{"model": "segmentation model", "image_size": 64, "encoder_activation": "relu", "encoder_stem": "deep", "encoder_avg_pool_shortcut": false, "decoder_norm": "batchnorm", "decoder_activation": "silu", "decoder_upsampling": "pixel_shuffle", "beta2": 0.999, "eps": 1e-08, "batch_size": 128}
Rows from block 11 of the encoder of a small segmentation model, named by matrix and row number. Rows with one number belong to one channel. Each number is 128 + 32 x the weight over its row's rms, rounded and kept within 0 to 255. All counts start at 0.
Before each channel's rows are labels from the 100 images, of 14976, where the channel reaches its highest value: "strongest on" is what is common among them. Only what is clearly more common there than usual is listed. The data: Sentinel-2 satellite tiles (TerraMesh).
# convs0: first 3x3 conv (encoder.blocks.11.convs.0.weight, 384x384x3x3, each kernel summed), inputs 0-76
# convs1: second 3x3 conv (encoder.blocks.11.convs.1.weight, 384x384x3x3, transposed, each kernel summed), outputs 0-76

strongest on: trees; main land cover: trees; built area; crops
convs0.327 [135  71 141 120 150  85 158 144 135 142  97 139 137 138 125 127 133  83 132 148 115 115 112 178 123 164 116 129 102 154 177 135  80 123  90 102 159 113 109 106 122 121 146 129 107 136 127  75 158 194 135  84  81  95 160 118 117 117 141 132  88 151 167 153 164 181  66 114  64 130 114  63 140 171  93 126 109]
convs1.327 [143 123 172 128  87 163  68 131 137 133 211  83 135 148 142 166 124 188  93 139 167 169 161 143 129 103 161 101 181 131 140 112 175 177 164  75 210 214 169 146 155 130 126 176 148 185 179 144 196 133 161 152  95 164 255 148 152 162 154 152 154 113 102 219 145 134 147 165 132 167 175 141 132 107  76 141 129]

strongest on: bare ground; main land cover: bare ground
convs0.117 [108 253 186 116 164 172 106 159  87 142 183 137 148 172 118 169 140  88 184  97 139 147 111 175 165 107 159 153 172 145  97 133 165 207 136 118 167 156 142 156 173 251 115 124 116 153 174 162 148  89 144 142 124 152  83  97 113 128 123 102 150 103 158  90 101  78 120 113  93 141  93 128 145 101 161 156 157]
convs1.117 [ 88 127  52  70  74  65  73 105  68  67  72  37  74  70  96  82  72  73 121  91  88 110 134  84  88  71  80 122  77  76  94  82  77  98  82  52  84 108  76  65  87  97  89  67  59 158 102  84 141 180 110 190 150 145 124 180 148 159 169 162 174 151 148  97 189 177 164 135 182 150 139 169 156 171  45 128 134]

strongest on: main land cover: crops
convs0.14 [132 166 182 137 139 145 100 141  87 204 142 107 154 146 131 153 127 185 106 114 168 133 129 156 101  65 143  85 130 137 131 142 130 100 128 108 130 138 140 123 174 131 122 108 114 141 151 156  92 196 132 165 153 181  99  81  94 133 122 160 160 155 148 131 105 138  74 140  74 139 146 154  83 110 130 171 116]
convs1.14 [114 135 121  90 117 101 113  92 127 125  64 172 125  87 149  88 127 127  37 154 122 133 151 155  87 123 120 198  88 122 143 131 101  59 114 121 182  91 104 139 119 115 153 137 114 244 114 121 135 185 147 157 118 113 116 130 155 148 144 158 170 114 110 132 140 149 160 146 138 168 149 162 175 124  86 123 140]

strongest on: trees; main land cover: trees
convs0.354 [131 119 166 115 140  92 113 167 146 176 134 158 146 106 125 133 149 156 119 122 110 187 121 204 109 160 157 146 131 142 126 117 105 118 104 119 175 122 135 122 146 141 117 156 117 172 141 121 136 146 124  34  62  93 150  65  73  92 131 107  63 125 139 135 121 131  64  67  72 135  93  58 145 164  86 107 136]
convs1.354 [124 141  99 112 130 186  93  87 159 113 188 101 158 187 131 163 160 166  74 160 202 190 136 117 143  97 130 111 118 164 135  90 159 145 151 117 155 107 159 149 128 132 164 166 155 159 142 125 102  91 117  93  74 112 140 141  97 108 140 108  96 161  78 149 119 103 102 130 116 108  93  92  86 157  84 104 113]

strongest on: trees; built area; crops; main land cover: trees
convs0.278 [153  61 145 147 158 110 138 145 126 162 138 147 148 156 108 148 123 145  91 144 152 124 146 155 120 143 136 134 108 121 153 120 135 171 100 120 136 116 111 119 158 140 119 131 117 129 133  93 147 210 128  98  42 103 181 115  94  86 116 122  82 109 138 127 147 131  42  74  27 131 133  38 137 144  85 105 110]
convs1.278 [121  77 167 131  76 141  77 118 108  99 194  94 102 115  95 151 123 156  61 111 155 142 200 116 111 103 134 106 162 116 120  79 125 171 116  59 174 179 141 127 120 137 108 128 125 185  88 146 174 160 121 163 124 169 213 179 137 170 143 156 191 105 101 180 174 173 145 137 150 147 159 168 118 144  93 136 148]

strongest on: main land cover: built area; main land cover: snow or ice
convs0.75 [114 120 122 139  63 154 167  97 153 136 151  89 140 117 136  87 105 171  89  92 122 156 106 165 151 176  90  96 141 144  99  64  91 138 107 159 139 115 116 142  97 127  97 144 133 113  81 120  80 104 114 138 148 111  33  90 131 132  84 162 162 124 167 112  54  74 121 115 106 131 124 125 186 105  81 108  83]
convs1.75 [133 137 115 115 126 126 128  87 126 140 134 118  80 136 139  89 128 125 140 127  93 207 147 139 123 109 138 172 194 109 145 118 199 127 118 113 143 102 128  67  88 134 149 123 166 145 116 183 119 116 123 117  24 167 100 168 136 131 183 136 154 147 191 104 119 121 107 117 136 103 140 132 103 162 200 158 150]

strongest on: snow or ice; main land cover: snow or ice; main land cover: water
convs0.62 [117 229 153 179 153 182 179 151 130 102 180 159 151 141 107 169 104 102 138 128 183 130 112 193 129  94 185 131 120 144 105 126 231 194 167 155  92 168 149 174 152 239 124 134  86 145 160 135 189 129 194 178 179  93 159 108 119 128  64 145 183  51 153  81  88  78 126  98 133 123 139 165 132  82 182 125  89]
convs1.62 [ 78  97  83  64  80  87  68  79  56  47  58  79  93  81  82  67  96  91  92  79 116  85 147  92  84  87  86 143  84  84 103  94  79  81  94  41  98  64  86  61  75  73  99  79  61 154 167  93  98 155  96 147 162 148  96 159 117 139 165 147 160 198 169  20 171 143 146 123 168 125 106 141 148 212  69 160 168]

strongest on: main land cover: crops; main land cover: water
convs0.103 [ 89 169 177 114 121 105 153 116 148 158 124  87 102 126 100 122 123 175 124  99 126  92  86 168 144  76 132  89 117 138  94  87 121 157 113 147  81 133 121 117 140 164 120 133 129 103  75 125 156 135 147 157 160 107 169  82 128  87  99 138 138  90 184  88  85  87 102  97 104 138 129 136 139  99 129 136 110]
convs1.103 [150 121 154  94 114 128 101 118 102 105 184 110 137 149 105 137 109 121 138 117 122 114 206 162  87 117 161 172 158 117  85 146 163 147 117 120  84 157 126 125 174 120  93  98 134  81 167 126 121 128 143 117  97  90 146 114 134 180 135 151 172 155 119 137 123 123 115 134 128 126 120 158 145 100  53 130 110]

strongest on: main land cover: crops
convs0.10 [121 147 155 104 104 107  86 142 146 241 129  96 130 136 140 119 158 192 123 124 141 148 109 167 141  97 121 113 126 147 128 134 105 121 126 124 131 151 139 123 155 133 124 138 151 138 141 143  72 192  96 124 126 171  82  83 120 130 132 137 163 152 141 113 100 160  84 135  82 120 122 138  71 125 120 173 145]
convs1.10 [169 157 148 156 183 161 178 141 202 157 110 196 183 158 202 164 146 166  33 155 171 175 121 165 151 146 168 231 157 131 171 183 134 111 163 136 209  80 131 167 162 156 141 194 188 218 134 180  86  92 112 104  81 100  97  93  88  95  73  73 120  72 103 172 104 105  90 108  94  94  89  91 113  50 124 109 109]

strongest on: main land cover: trees
convs0.356 [152 213 147 134 130 141 115 152 121 200 163 106 146 144 114 177 131 200 131 145 190 119 160 215 142 106 205 122 144 127  71 102 157 159 153 132  99 172 142 132 179 170 110 145 105 125 184 155 100 197 116 136 155 154  92  98  91 124 103 123 173  79 145 112 127 110  84 145  79 140 132 124  98  85 134 131 114]
convs1.356 [ 77 118 108  83  96 138  94  97 112 110 112 119 143 127 113 115 114 104  17  91 103 104 154 113  98 105 113 146 117 118 103 100  91 110 112  58 140  72 107 117 120 146 101 110  85 199  84 108 125 123 127 120 155 116 125 131 135 123 116 119 141 153 131  72 131 128 136 148 104 121 127 121 125 126  74 107 123]

strongest on: main land cover: trees
convs0.115 [105 160 160 131 148 113 160 124 139 161 123 128 111 121 130 141 117 173 114 122 134 105  98 187 127  87 137 121 112 130 116 103 108 141 121 131  95 132 120 127 141 136 120 123 148 118  86 125 158 154 149 128 151 114 152  92  99  95 101 135 129 104 184  85  92 118  84  83  77 136 103 122 134 111 123 143 104]
convs1.115 [146 115 144  91 125 122  77 122 124 130 189 100 131 161 140 187 120 137  77 145  91 154 193 174 116 125 143 194 126 132 141 109 148 153 124 150 132 155 117 122 182 155 132 112 128 109  76 127 140 127 152 155 128 113 151 162 141 179 158 153 177 177  94 120 163 150 133 141 164 141 147 158 153 133   0 124 120]

strongest on: snow or ice; main land cover: snow or ice; main land cover: water
convs0.66 [165 174 163 157 132 153 168 118 151 133 162 109 143 161 113 177  89 146 131 127 187 118 118 189 117 106 185 112 124 123  99 115 195 155 161 152 100 163 132 149 157 147 121 152  86 124 149 127 122 197 146 164 157 122 139  97  99 134  79 156 205  80 153  82 105 114  75 140  74 136 159 156 146  77 168 122  61]
convs1.66 [101  88 134  80 127 109 129  86 140 136  92 165 133 132 126  94 161 126  86 127 130 111 153 109 136 139 103 174 145 154 132 130 132 131 114 107 169  61 141 142 137 118 135 147 132 190 104 126 117 147 126 154 170 156  91 153 132 125 174 138 137 165 142  62 156 166 143 131 126 132 117 154 139 208  64 167 171]

strongest on: main land cover: crops; main land cover: water
convs0.46 [141 166 155 124 113 140  96 140 121 230 150  97 137 134 125 141 163 184 152 135 169 127 136 174 159  91 156 105 137 171 109 137 112 121 141 116 120 167 149 119 168 137 137 135 144 130 168 165  87 201 106 144 152 187 103  81 120 140 134 160 180 148 138 128 108 170  80 147  70 131 138 155  72 125 141 192 161]
convs1.46 [119 158 123 127 129 139 144 102 166 122 145 165 153 128 168 130 142 155   0 141 141 152 135 150 145 148 140 206 134 147 143 154 136 105 152 111 190  68 141 145 151 149 145 161 145 239 126 156 122 115 125 106 103  79 143 106 126 102  76 115 124  75 100 145 100  99 115 121  99 112 117  98 131  47  86  91  93]

strongest on: bare ground; main land cover: bare ground; main land cover: water
convs0.127 [117 186 168 110 142 139  96 163 110 225 158 132 143 164 125 165 155 154 159 108 160 139 122 193 146 105 166 132 153 153  88 114 134 148 142 125 132 179 157 134 166 155 100 132 147 162 171 166  99 179 117 134 147 166  74  78 107 145 127 128 179 112 152  97  94 114  96 128  79 133 113 144  81  86 156 189 174]
convs1.127 [137 149 106  72 141 103 141 104 147 119 106  90 113 155 144 162 117 126  70 133 119 150 118 106 113 112 136 145 120 106 127 108 110  99 120 113 139  83 114 119 119 142 133 146 119 164  71 125 139 131 128 149 135 115 135 149 138 146 132 148 142 137 113 134 155 138 160 135 116 144 138 143 153 147  27 103  99]

strongest on: snow or ice; main land cover: snow or ice
convs0.73 [ 77 100 118 117 150 130 186  96 138  52 120 142 134 139 149  92 108 125 115  46 118 161 121 160 147 125  87 124  80 138  57  88 146 121 131 166 124 132 115 169  94 125  75 144 103 118  74 102 118  82 157 140 132  78  77  80 114 101  77 150 159 115 167 142  96 119 114 118  79 121 129 131 162 126 143 124 109]
convs1.73 [135 175 113  76 151  98 150  95 160 162 127  95 101 130 160 118 152 179 120 154 151 183 147 157 138  67 122 181 180 159 178 145 132 110 113 135 166 100 143  77 158 108 161 145 172 125 121 142 127 116 102 131  41 168  75 155 117 161 176 106 139 199 142  78 133 148 121  93 122  85  96 136 133 193 149 171 167]

strongest on: crops; main land cover: crops; built area
convs0.334 [100 183 147 125 170  90 135 111 105 170 104 146  92  99 130 126 107 151 111 114  93 146  61 130 140  78  99  96  84 133 120  97 108 129 115 115 183 117 117 117  84 163 116 133 132 136  64  79 165 135 171 139 122  95 170  94 160 116 105 164 117  94 182 130  66  71  97 136  88 127 140 133 131 103 109 115  76]
convs1.334 [147 166 161 165 156 173 123 135 160 140 180 125 188 196 137 150 150 179 139 152 157 149 143 195 129 176 135 207 198 152 190 154 231 180 129 134 150 151 135 147 145 184 184 144 142 110  64  95 120  99 113 109 135  63 146  85 112 120 118 106  90 100  93 150 113 129 117 102 120 112 114 122 107 117  65  99 101]

strongest on: bare ground; main land cover: bare ground
convs0.104 [102 255 192 124 157 163  95 165 102 162 178 153 140 170 145 177 140 116 158 101 134 162 104 178 173 100 161 153 185 144 107 128 156 190 132 128 168 156 141 175 164 253 114 122 130 147 178 166 130 106 139 143 115 165  47  85 115 121 129 106 150 120 168  93  97  87 112 116  87 132  82 117 142 104 149 152 155]
convs1.104 [ 89 136  53  65  80  70  75 110  66  64  80  30  80 101  86  90  82  59 117 101  97 107 122  86  91  66  89 105  77  87  94  92  85 103  87  57  51 102  72  68  79  92  94  49  55 128  90  86 128 178 107 189 135 130 108 166 143 160 172 159 165 151 153 107 182 171 162 141 169 147 130 164 146 156  60 119 131]

strongest on: built area; crops; main land cover: crops
convs0.277 [123 139  85  80 187  73 166 125 118 182  51 176 109  80 132  99 112 124  92 123  85 169  98  70 106 116  52 120  62 120 136 111  39  82 103 103 148  91 104 120  58  86 101 131 125 123 105  53 121 118 124  97  83 137 103  78 118 114 117 119  93 138 153 130 109 112  70  98  70 129 104 108 151 145  84 114  81]
convs1.277 [162 118 111 179 101 139  78 138 123 141 146 110 125 120 156 118 112 166  42 153 189 132 199 119 114 173 121 200 138 119 144 146 159 179 167 154 143  97 126 140 138 177 141 130 120 121 135 182 116  73 122  82  50 129 124 128 105 138  94 107  86 104  84  75 114 114 124 128 126 124 119  98 131 116  63 156 111]

strongest on: crops; main land cover: crops; built area
convs0.0 [110 141 115 130 116  94 135  88 129 185  86 106  94 108 120  93 122 141 101 106  99 165  66  73  90  75  83  79  58 144  91  75 102 108 129 137 175 130 141 114  28 127 113 141  88 133  87  71 152  66 161 149 133  85 173 115 157 133 116 167 125  92 158  96  81  49 137 126 133 110 128 167 155  95 100  83  77]
convs1.0 [144 115 147 171 127 145 119 132 124 133 112 104 141 116  90 108 111 123 168 104 139  81 183 117  73 129  99 204 153 102 112 123 145 176 109 131  91  91 116 148 123 123 122 116 125  69  84 121 100 102 117 114  87  65 125  90 109 123  80  99 117  34 114 120  68  64 106 117 101  88 106 142 119 143 140 109  98]

strongest on: trees; main land cover: trees; clouds
convs0.350 [116 139 129 141 128 119 176  99 126 142 116 126 128 132 114 113 127 116 110 145 123  85 121 126 122 131 103 123 113 151 155 120  84 108  86 114 111 120 108 111 107 137 140 127  99  84 124  79 131 160 118 117  72  60 125  95 102  87 142 141  68 129 147 133 144 154  55 118   8 138 119  54 147 156 103 101 104]
convs1.350 [118  97 132  30 110 148  68 164 147 148 133  73 131 147 139 113 159 137 140  95 110 151 170 145 125  68 152 113 151 204 131 105 135 107 126  73 176 120 161 164 154  92 149 153 162 150 198 113 156 138 137 134  68 164 201 155 148 143 184 138 177 187 130 147 146 121 135 169 129 141 152 141 126 172  83 170 164]

strongest on: trees; clouds; main land cover: trees; main land cover: clouds
convs0.359 [104 234 144 146 150 142 167 127 133 170 162 119 120 116 122 155 127 200 132 126 132 104  84 174 160  94 170  92 154 138  96  80 162 187 135 136 117 147 131 137 149 196 127 129  96 130  96 127 163 138 155 153 151  99 114 133 131 114  92 130 126  69 175  85  79  73 114 100 105 120 129  95 128  98 122 114 109]
convs1.359 [179 159 109 167 132 186  70  85 131 129 116 112 118 123 141 124 124 105 117 134 141 167 113 151 156 116  93 133 146 130 117 139 154 177 131  87 132 114 130 134 124 113 111 124 127 133 213 117 149 142 129 115 110  87 100 132 144 122 127 133 152 130 137  70  66  89  72 121 108 113 127 136 105 156 138 181 131]

strongest on: built area; crops; main land cover: crops
convs0.124 [ 93 213 122 103 182 123 119 147 145 205 122 147 134 143 141 124 150 129 150 101  94 135  83 185 151 136 117 143 148 148 110 137  90 142 111 126 166 106 114 141 127 160 120 110 132 134 143 139 101  64 152  92 107 188  46  81  87 140 137 112 115 156 173 112  71 108 137 127  95 133  68 103 136 132 108 162 157]
convs1.124 [140 161 134  69 125 120 102  99 130 125 137  82  98 156 149 182 129 161  92 175 139 169 145 166 163 110 125 156 119 145 164 151 166 173 125 116 122  92 132 117 111 154 171 118 169 134 106 137 121 103 121 143  87  99 114 130 102 131 118 107 117 126  70 117 115 130 108 118 146  92  99 125  94 167  78  85 124]

strongest on: main land cover: trees
convs0.84 [130 170 174 138 125 101 127 139 119 158 181 133 130 159 109 177  99 135  97 126 123 114 129 156  77 148 131 109 124 135 167 112 156 144 106 152  84 130 121 128 146 174 119 120 137 117 143  94 140 187 163 129  98  52 136 137 103  72  83 133 101  80 169 122 147 157  89 135  78 104 118  56 127 125 100 118  77]
convs1.84 [131 119 133 121 145 170 123 118 154 101 137  95 152 152 140 129 148 113  99 132 130 144 134 124 163 110 130 114 173 140 112 132 138 136 137  81 176  97 152 118 116 139 146 131 139 150 159 151 110  80  77 117  52 158  94 100  79 111 163  94 106 179  96  98 130 114  95 102 107  71  85 122  69 199  94 152 172]

strongest on: main land cover: water
convs0.243 [136 215 149 175 137 169 129 140 141 109 198  96 152 156 100 167 133 169 156 124 171 124  93 196 152  99 184 128 145 149 123 138 214 204 146 138 112 185 150 113 188 232 143 138  87 112 139 158 159 165 152 135 136 109 137  96 123  97 119 135 152 115 114  99 102 116  92 114  75 118 127 125 125 128 153 119 126]
convs1.243 [147 137 102  21 106  97 116 121 113 124  53  85 113 144 110 106 107 130  44 100 121 129 184 140  36 100 100 157 113  77 128 130 109  53 103  88 123  38  95 113 143  94  92  90 132 155 104  99  99 130 114 144 133 112 112  89 117 137 113  99 115 142 171  79 127 132 131 100 134 147  96 126 115 122  66 128 130]

strongest on: trees; main land cover: trees
convs0.320 [151  77 170 125 141  97 117 143 129 126 144 111 137 144 114 155 135 131 118 144 125 149 135 192 100 128 156 141 122 134 157 136 148 158  91 106 150 107 121 104 146  90 121 136 119 131 161 100 141 178 117  67  43 109 153  92  94  98 129 110  85 129 156 121 140 147  56  90  47 128 105  37 121 157 104 137 119]
convs1.320 [131  87 153 108 104 131  80 108 139  93 180  98 133 158 128 159 175 162  50 125 164 173 143 139 151  95 159 104 157 168 133  92 152 166 140  92 182 180 170 148 155 146 139 149 133 161 114 145 129 121 125 141 117 144 170 147 107 137 137 115 163 140  80 168 138 143 111 123 125 103 113 117 111 172  55 156 155]

strongest on: main land cover: trees
convs0.143 [110 199 138 101 166 112 123 158 139 241 114 113 130 135 128 141 148 167 153 106 120 124 102 179 121 127 129 128 144 135 105 132  66 134 106 121 129 122 119 146 138 141 116 114 125 121 156 145 114 104 139 124 126 185  76  88 110 115 143 132 132 149 158  98  89 136 109 146  93 122  84 118 147 118 127 164 159]
convs1.143 [174 183 151  85 184 113 126  75 197 204 159 122 132 156 157 205 150 191  46 184 161 206 142 180 159 137 140 117 160 149 163 158 172 167 110 186 168  85 156 152 135 203 148 190 198 141 130 167  98 105 115 143  87  84  82  93 100 136 103 122 100  84 104 137 148 135 124  82 101  76  96 126 138 169  70  86 109]

strongest on: main land cover: trees
convs0.116 [148 202 151 119 155 110 107 143 114 199 136 135 128 142 143 128 145 165 156 106  95 131 111 159 127  82 113 134 141 130 106 142  81 137  93 101 138 116 109 146 150 131 108 110 113 107 158 135  97 140 129  91 131 189  90  75 112 121 124 130 126 152 135 126 101 132 117 109  84 110  95 123 116 126 118 143 149]
convs1.116 [145 153 165 114 132 154 109 103 181 152 185 124 164 186 172 177 170 183  44 191 174 165 149 173 180 156 138 160 182 178 186 158 197 166 178 141 148  91 178 150 156 165 166 161 176 155 155 163 141 113 159 119  95 122 137 123 128 121 140 131 113 133  70 122 105 117 113 128 106 106 137 121  97 156  48 114 127]

strongest on: water; main land cover: water
convs0.228 [161 155 166 127 117  83 114 164 139 201  96 120 131 157 133 131 140 151 120 143 162 167 114 212 124 142 142 120 136 149 133 137  57 113 118 115 170 134 139 125 165 102 134 135 117 135  93 158 135 132 108 118 126 157 179  90 120 128 129 115 136 145 164 118 106 121 104 122 102 103 104 102  78 126 127 171 119]
convs1.228 [145 125 173 144 118 141 107 101 121 126 158 129 138 189 182 166 144 165  92 206 138 135 145 141 153  97 163 118 213 179 173 138 179 170 153 118 162 148 180 171 174 154 177 169 157 158 229 118 194 164 160 164 129 174 209 156 159 178 132 175 146 116  89 203 112 153 137 126 131 155 155 138 122 101  27 142 136]

strongest on: main land cover: water
convs0.282 [154 184 151 144 124 142 110 145 120 202 179 109 143 141 106 175 141 184 148 142 187 104 135 196 143  91 199 114 119 155  87 119 165 163 158 123 102 185 153 117 176 175 133 143 115 131 163 149 114 187 132 140 150 151 126  89 109 133 115 145 184  95 137 100  88 121  98 139  75 137 141 144  97  94 146 149 124]
convs1.282 [114 133 127  62 119 142 126  81 144 119  76 147 144 125 145 101 117 137   0  82 129 108 191 129  89 126 130 235 144  96 112 124 109  52 134  81 167  38 107 136 107 132 101 137 119 204 112 134 131 127 129 113 160  96 128  97 131 125 105 124 121 126 138  70 108 109 128 141 107 139 133 122 139  86  74 123 119]

strongest on: water; main land cover: water
convs0.97 [100 238 163 112 155 144  95 166 111 232 158 127 132 146 129 178 153 165 145 110 160 139 139 199 154  97 161 129 162 162  90 127 149 156 136 136 133 173 142 145 155 176 109 135 150 150 177 172  91 176 111 116 139 185  50  68  94 131 129 117 167 137 145 104 113 107  88 130  83 132 100 122 100  82 133 177 161]
convs1.97 [107 167  80  80  92  98 101  76  91  95  83  69  96 109 120  78  91 114  43 139 136 107 112 117 103  79  96 146 106 117 130 119  98  81  95  86 109  53  91  89 101 112 121  91  80 162  74 119  95 136  88 139 135  91 100 111 104 116 110 112 101 114 128 121 132 118 120 107 131  98  93 109 119 131  74  75  95]

strongest on: snow or ice; main land cover: snow or ice; main land cover: water
convs0.192 [117 127 132  89 107 106  71 160 118 190  90 115 125 125 143 102 142 154 154 116 152 130 107 180 105 119 118 112 123 121 139 152  38  42 133 105 153 134 125 107 142  35 116 107 104 119 130 154 127 163 124 132 148 185  92  66 121 149 139 132 173 177 167 139 108 150 112 126 115 137 109 154 111 130 164 195 159]
convs1.192 [146 147 149 162 168 163 198 137 160 162 231 167 181 161 157 179 168 155  82 171 154 160 127 147 166 174 169 107 174 157 155 159 193 175 166 189 117 160 163 172 153 148 142 147 202 107  60 156 110  93 103  92  82  88 114  94  91  89  71  93  88  68  84 175  99  82 118  88  91  82 117  86 102  68  82  65  84]

strongest on: water; main land cover: water
convs0.237 [135 163 152  40 126  89  80 160 147 231  99 118 127 136 136 135 153 168 146 105 149 136 134 201 120 106 146 106 137 130  95 128  43  38 123 113 142 139 131 105 153  68 110 126 121 123 181 155  97 186  88 109 157 177  63  73 105 156 132 133 181 150 150 109 108 161 104 136  88 140 120 159  80 100 133 183 158]
convs1.237 [175 129 153 224 121 169 148 131 158 162 242 171 169 146 139 182 159 121  39 155 155 132 129 146 191 135 151 120 137 162 160 135 208 211 145 130 148 153 158 163 165 151 157 158 162 185 136 151 121  84 135  54 107 102 134 104  98  96  74 103  94  56  77 182  67 108  79 109 113  91 107  84  90  55 109  75  98]

strongest on: main land cover: water
convs0.18 [111 174 178 126 143 149 100 154 115 193 176 131 141 156 128 152 159 141 182 125 153 152 119 188 175  96 155 125 161 170 116 144 144 169 145 121 152 171 149 145 179 199 134 121 138 137 171 169 106 183 126 136 135 179  93  81 119 132 138 144 170 134 158 112  99 141  78 141  71 136 124 142 123 115 156 189 170]
convs1.18 [103 108  78  65  94  89  78 124 107  98  89  50 100  98  99 102 101  88  64  97 114 110 130  96  91  99 104 133  94  87 109 123  72  83 123  65  98  92 100  80  94  98 100  89  69 157 120 111 122 128 118 125 140 106 124 138 133 131 137 148 132 127 146 124 134 136 141 138 151 129 132 140 148 121  40 130 130]

strongest on: bare ground; main land cover: crops
convs0.1 [134 150 168 142 112 138 110 133  81 210 141  80 149 141 141 146 124 173  98 116 168 102 125 160  91  72 146  56 137 143 136 128 114  82 136 114 125 146 143 122 166 106 123 117  93 131 107 155  90 189 118 163 169 155  99  68  95 137  98 164 167 135 148 111  84 123  84 117 102 129 132 172  95  94 139 160 115]
convs1.1 [ 88 126 135  67 115 111 102  94 131 135  75 163 129  99 145 108 112 106  65 143 109 134 138 155  99 104 143 165  92 118 121 112 102  80 126 106 182  72 111 134 101 111 151 133 118 228  56 131 147 174 142 163 140 121 136 144 157 131 159 151 160 103 124 137 152 130 152 153 141 169 152 151 165 110  67 134 134]

strongest on: main land cover: trees; clouds
convs0.342 [138 161 157 110 150 115 101 138 128 194 145 114 121 153 126 170 109 195 110 111 151 123  96 167 125  97 161  82 126 132 133 125 131 138 123 128 105 144 131 100 172 128 117 127  92 138 143 130 121 192 137 172 148 153 121  70  96 119  99 158 169 118 167  88  95 116  90 116  54 129 138 157 130  83 129 153 107]
convs1.342 [ 69 107  74 107  75 106  83  69 107 118 108 110 116  82 115  86 102  81  58 126  95  95 180 123  92  91 111 174  64 118  97  97  85 107 109  86 160 120 108 114  90  86  97 108  59 201  64 113 178 204 158 188 151 171 150 156 176 197 204 194 215 156  95 105 156 155 174 159 167 179 182 169 188 160  71 140 180]

strongest on: bare ground; main land cover: bare ground
convs0.136 [ 99 255 174 120 151 173 109 154  95 131 179 137 148 163 109 166 134  81 174 103 142 140 105 179 167 118 167 151 175 147 109 133 160 209 138 120 163 158 144 156 155 255 115 123 113 143 174 160 146  84 151 132 114 160  84 101 134 132 125 102 151 104 159  85 109  82 117 120  85 135  94 116 153 105 154 153 154]
convs1.136 [ 77 126  53  65  61  63  74 105  65  64  70  29  75  80  95  86  71  71 125  88  75 100 130  81  89  64  81 110  72  75  94  76  70  99  79  48  71 108  73  62  80  94  88  55  51 150  99  77 133 174 108 188 156 147 127 181 142 158 163 155 166 147 145  92 182 171 164 143 170 151 134 162 145 171  52 135 145]

strongest on: snow or ice; main land cover: snow or ice
convs0.86 [112 157 175 139 153 105 184 115 142 151 160 121 122 135 137 133  99 134  88 128 126 172 116 193  94 181 123 128 118 132 169  96 140 113  92 190 100 118 112 126 155 165 126 151 131 109 150  95 110 162 177 138 112  36 114 126 111  62  97 151 100  72 182 110 127 149  94 110  62 129 123  62 188 128  85  91  80]
convs1.86 [120 179 100  89 125 152 140  90 146 133 143  96 147 135 135 139 159 146 205 136 144 162 150 141 159 111 149 111 165 171  97 117 120  91 138  68 138 104 143 120 125 130 131 133 142 132 164 153 125  98 103 113  68 173  83  91 105 114 156 115 110 136 132 124 137 150 118  92 105  80 104 133 104 196 183 166 172]

strongest on: main land cover: trees
convs0.358 [158 181 153 129 111 135 118 138 135 194 137 102 140 138 120 164 140 193 103 129 180 134 124 206 128  97 193  95 125 134  87 104 145 111 144 143  96 160 142 118 161 146 114 155 133 135 135 152 102 194 109 139 155 167 127 105  98 121 107 139 166  85 153  92 109 113  74 128  82 140 151 133 106  87 137 132 114]
convs1.358 [125 133 151 140 131 141 118 113 147 125 130 177 132 148 158 140 120 123  24 122 121 120 171 145 134 129 132 209 134 138 124 111 141 124 138  95 198  69 125 143 119 140 133 156 113 228  55 135 125 134 132 132 147 107 119 120 135 128 107 118 118 127 102 112 121 115 107 122 111 139 118 136 127 129  66  99 126]

strongest on: main land cover: water
convs0.168 [161 176 152 168 112 146 111 157 109 200 181 103 148 135 120 169 154 185 153 167 189 101 146 199 153  80 202 101 124 171 106 130 157 158 160 107 111 186 152 128 183 158 143 137 106 132 153 153  96 210 108 144 152 151 108  93 111 123 122 156 179 112 137 128  93 153  80 142  71 126 153 146 103 119 154 154 134]
convs1.168 [ 88 116 105  78 109 119 124  94 120 111  72 138 114 105 128  71  98 113   9  81 116 113 170 113  86 100  99 200 126  74 109 120  95  37 117  72 153  57 116 113  93 108 102 120 105 205 110 110 134 129 126 122 144 107 132 124 129 136 109 132 124 108 133  88 127 110 130 139 133 139 125 123 119  86  83 130 125]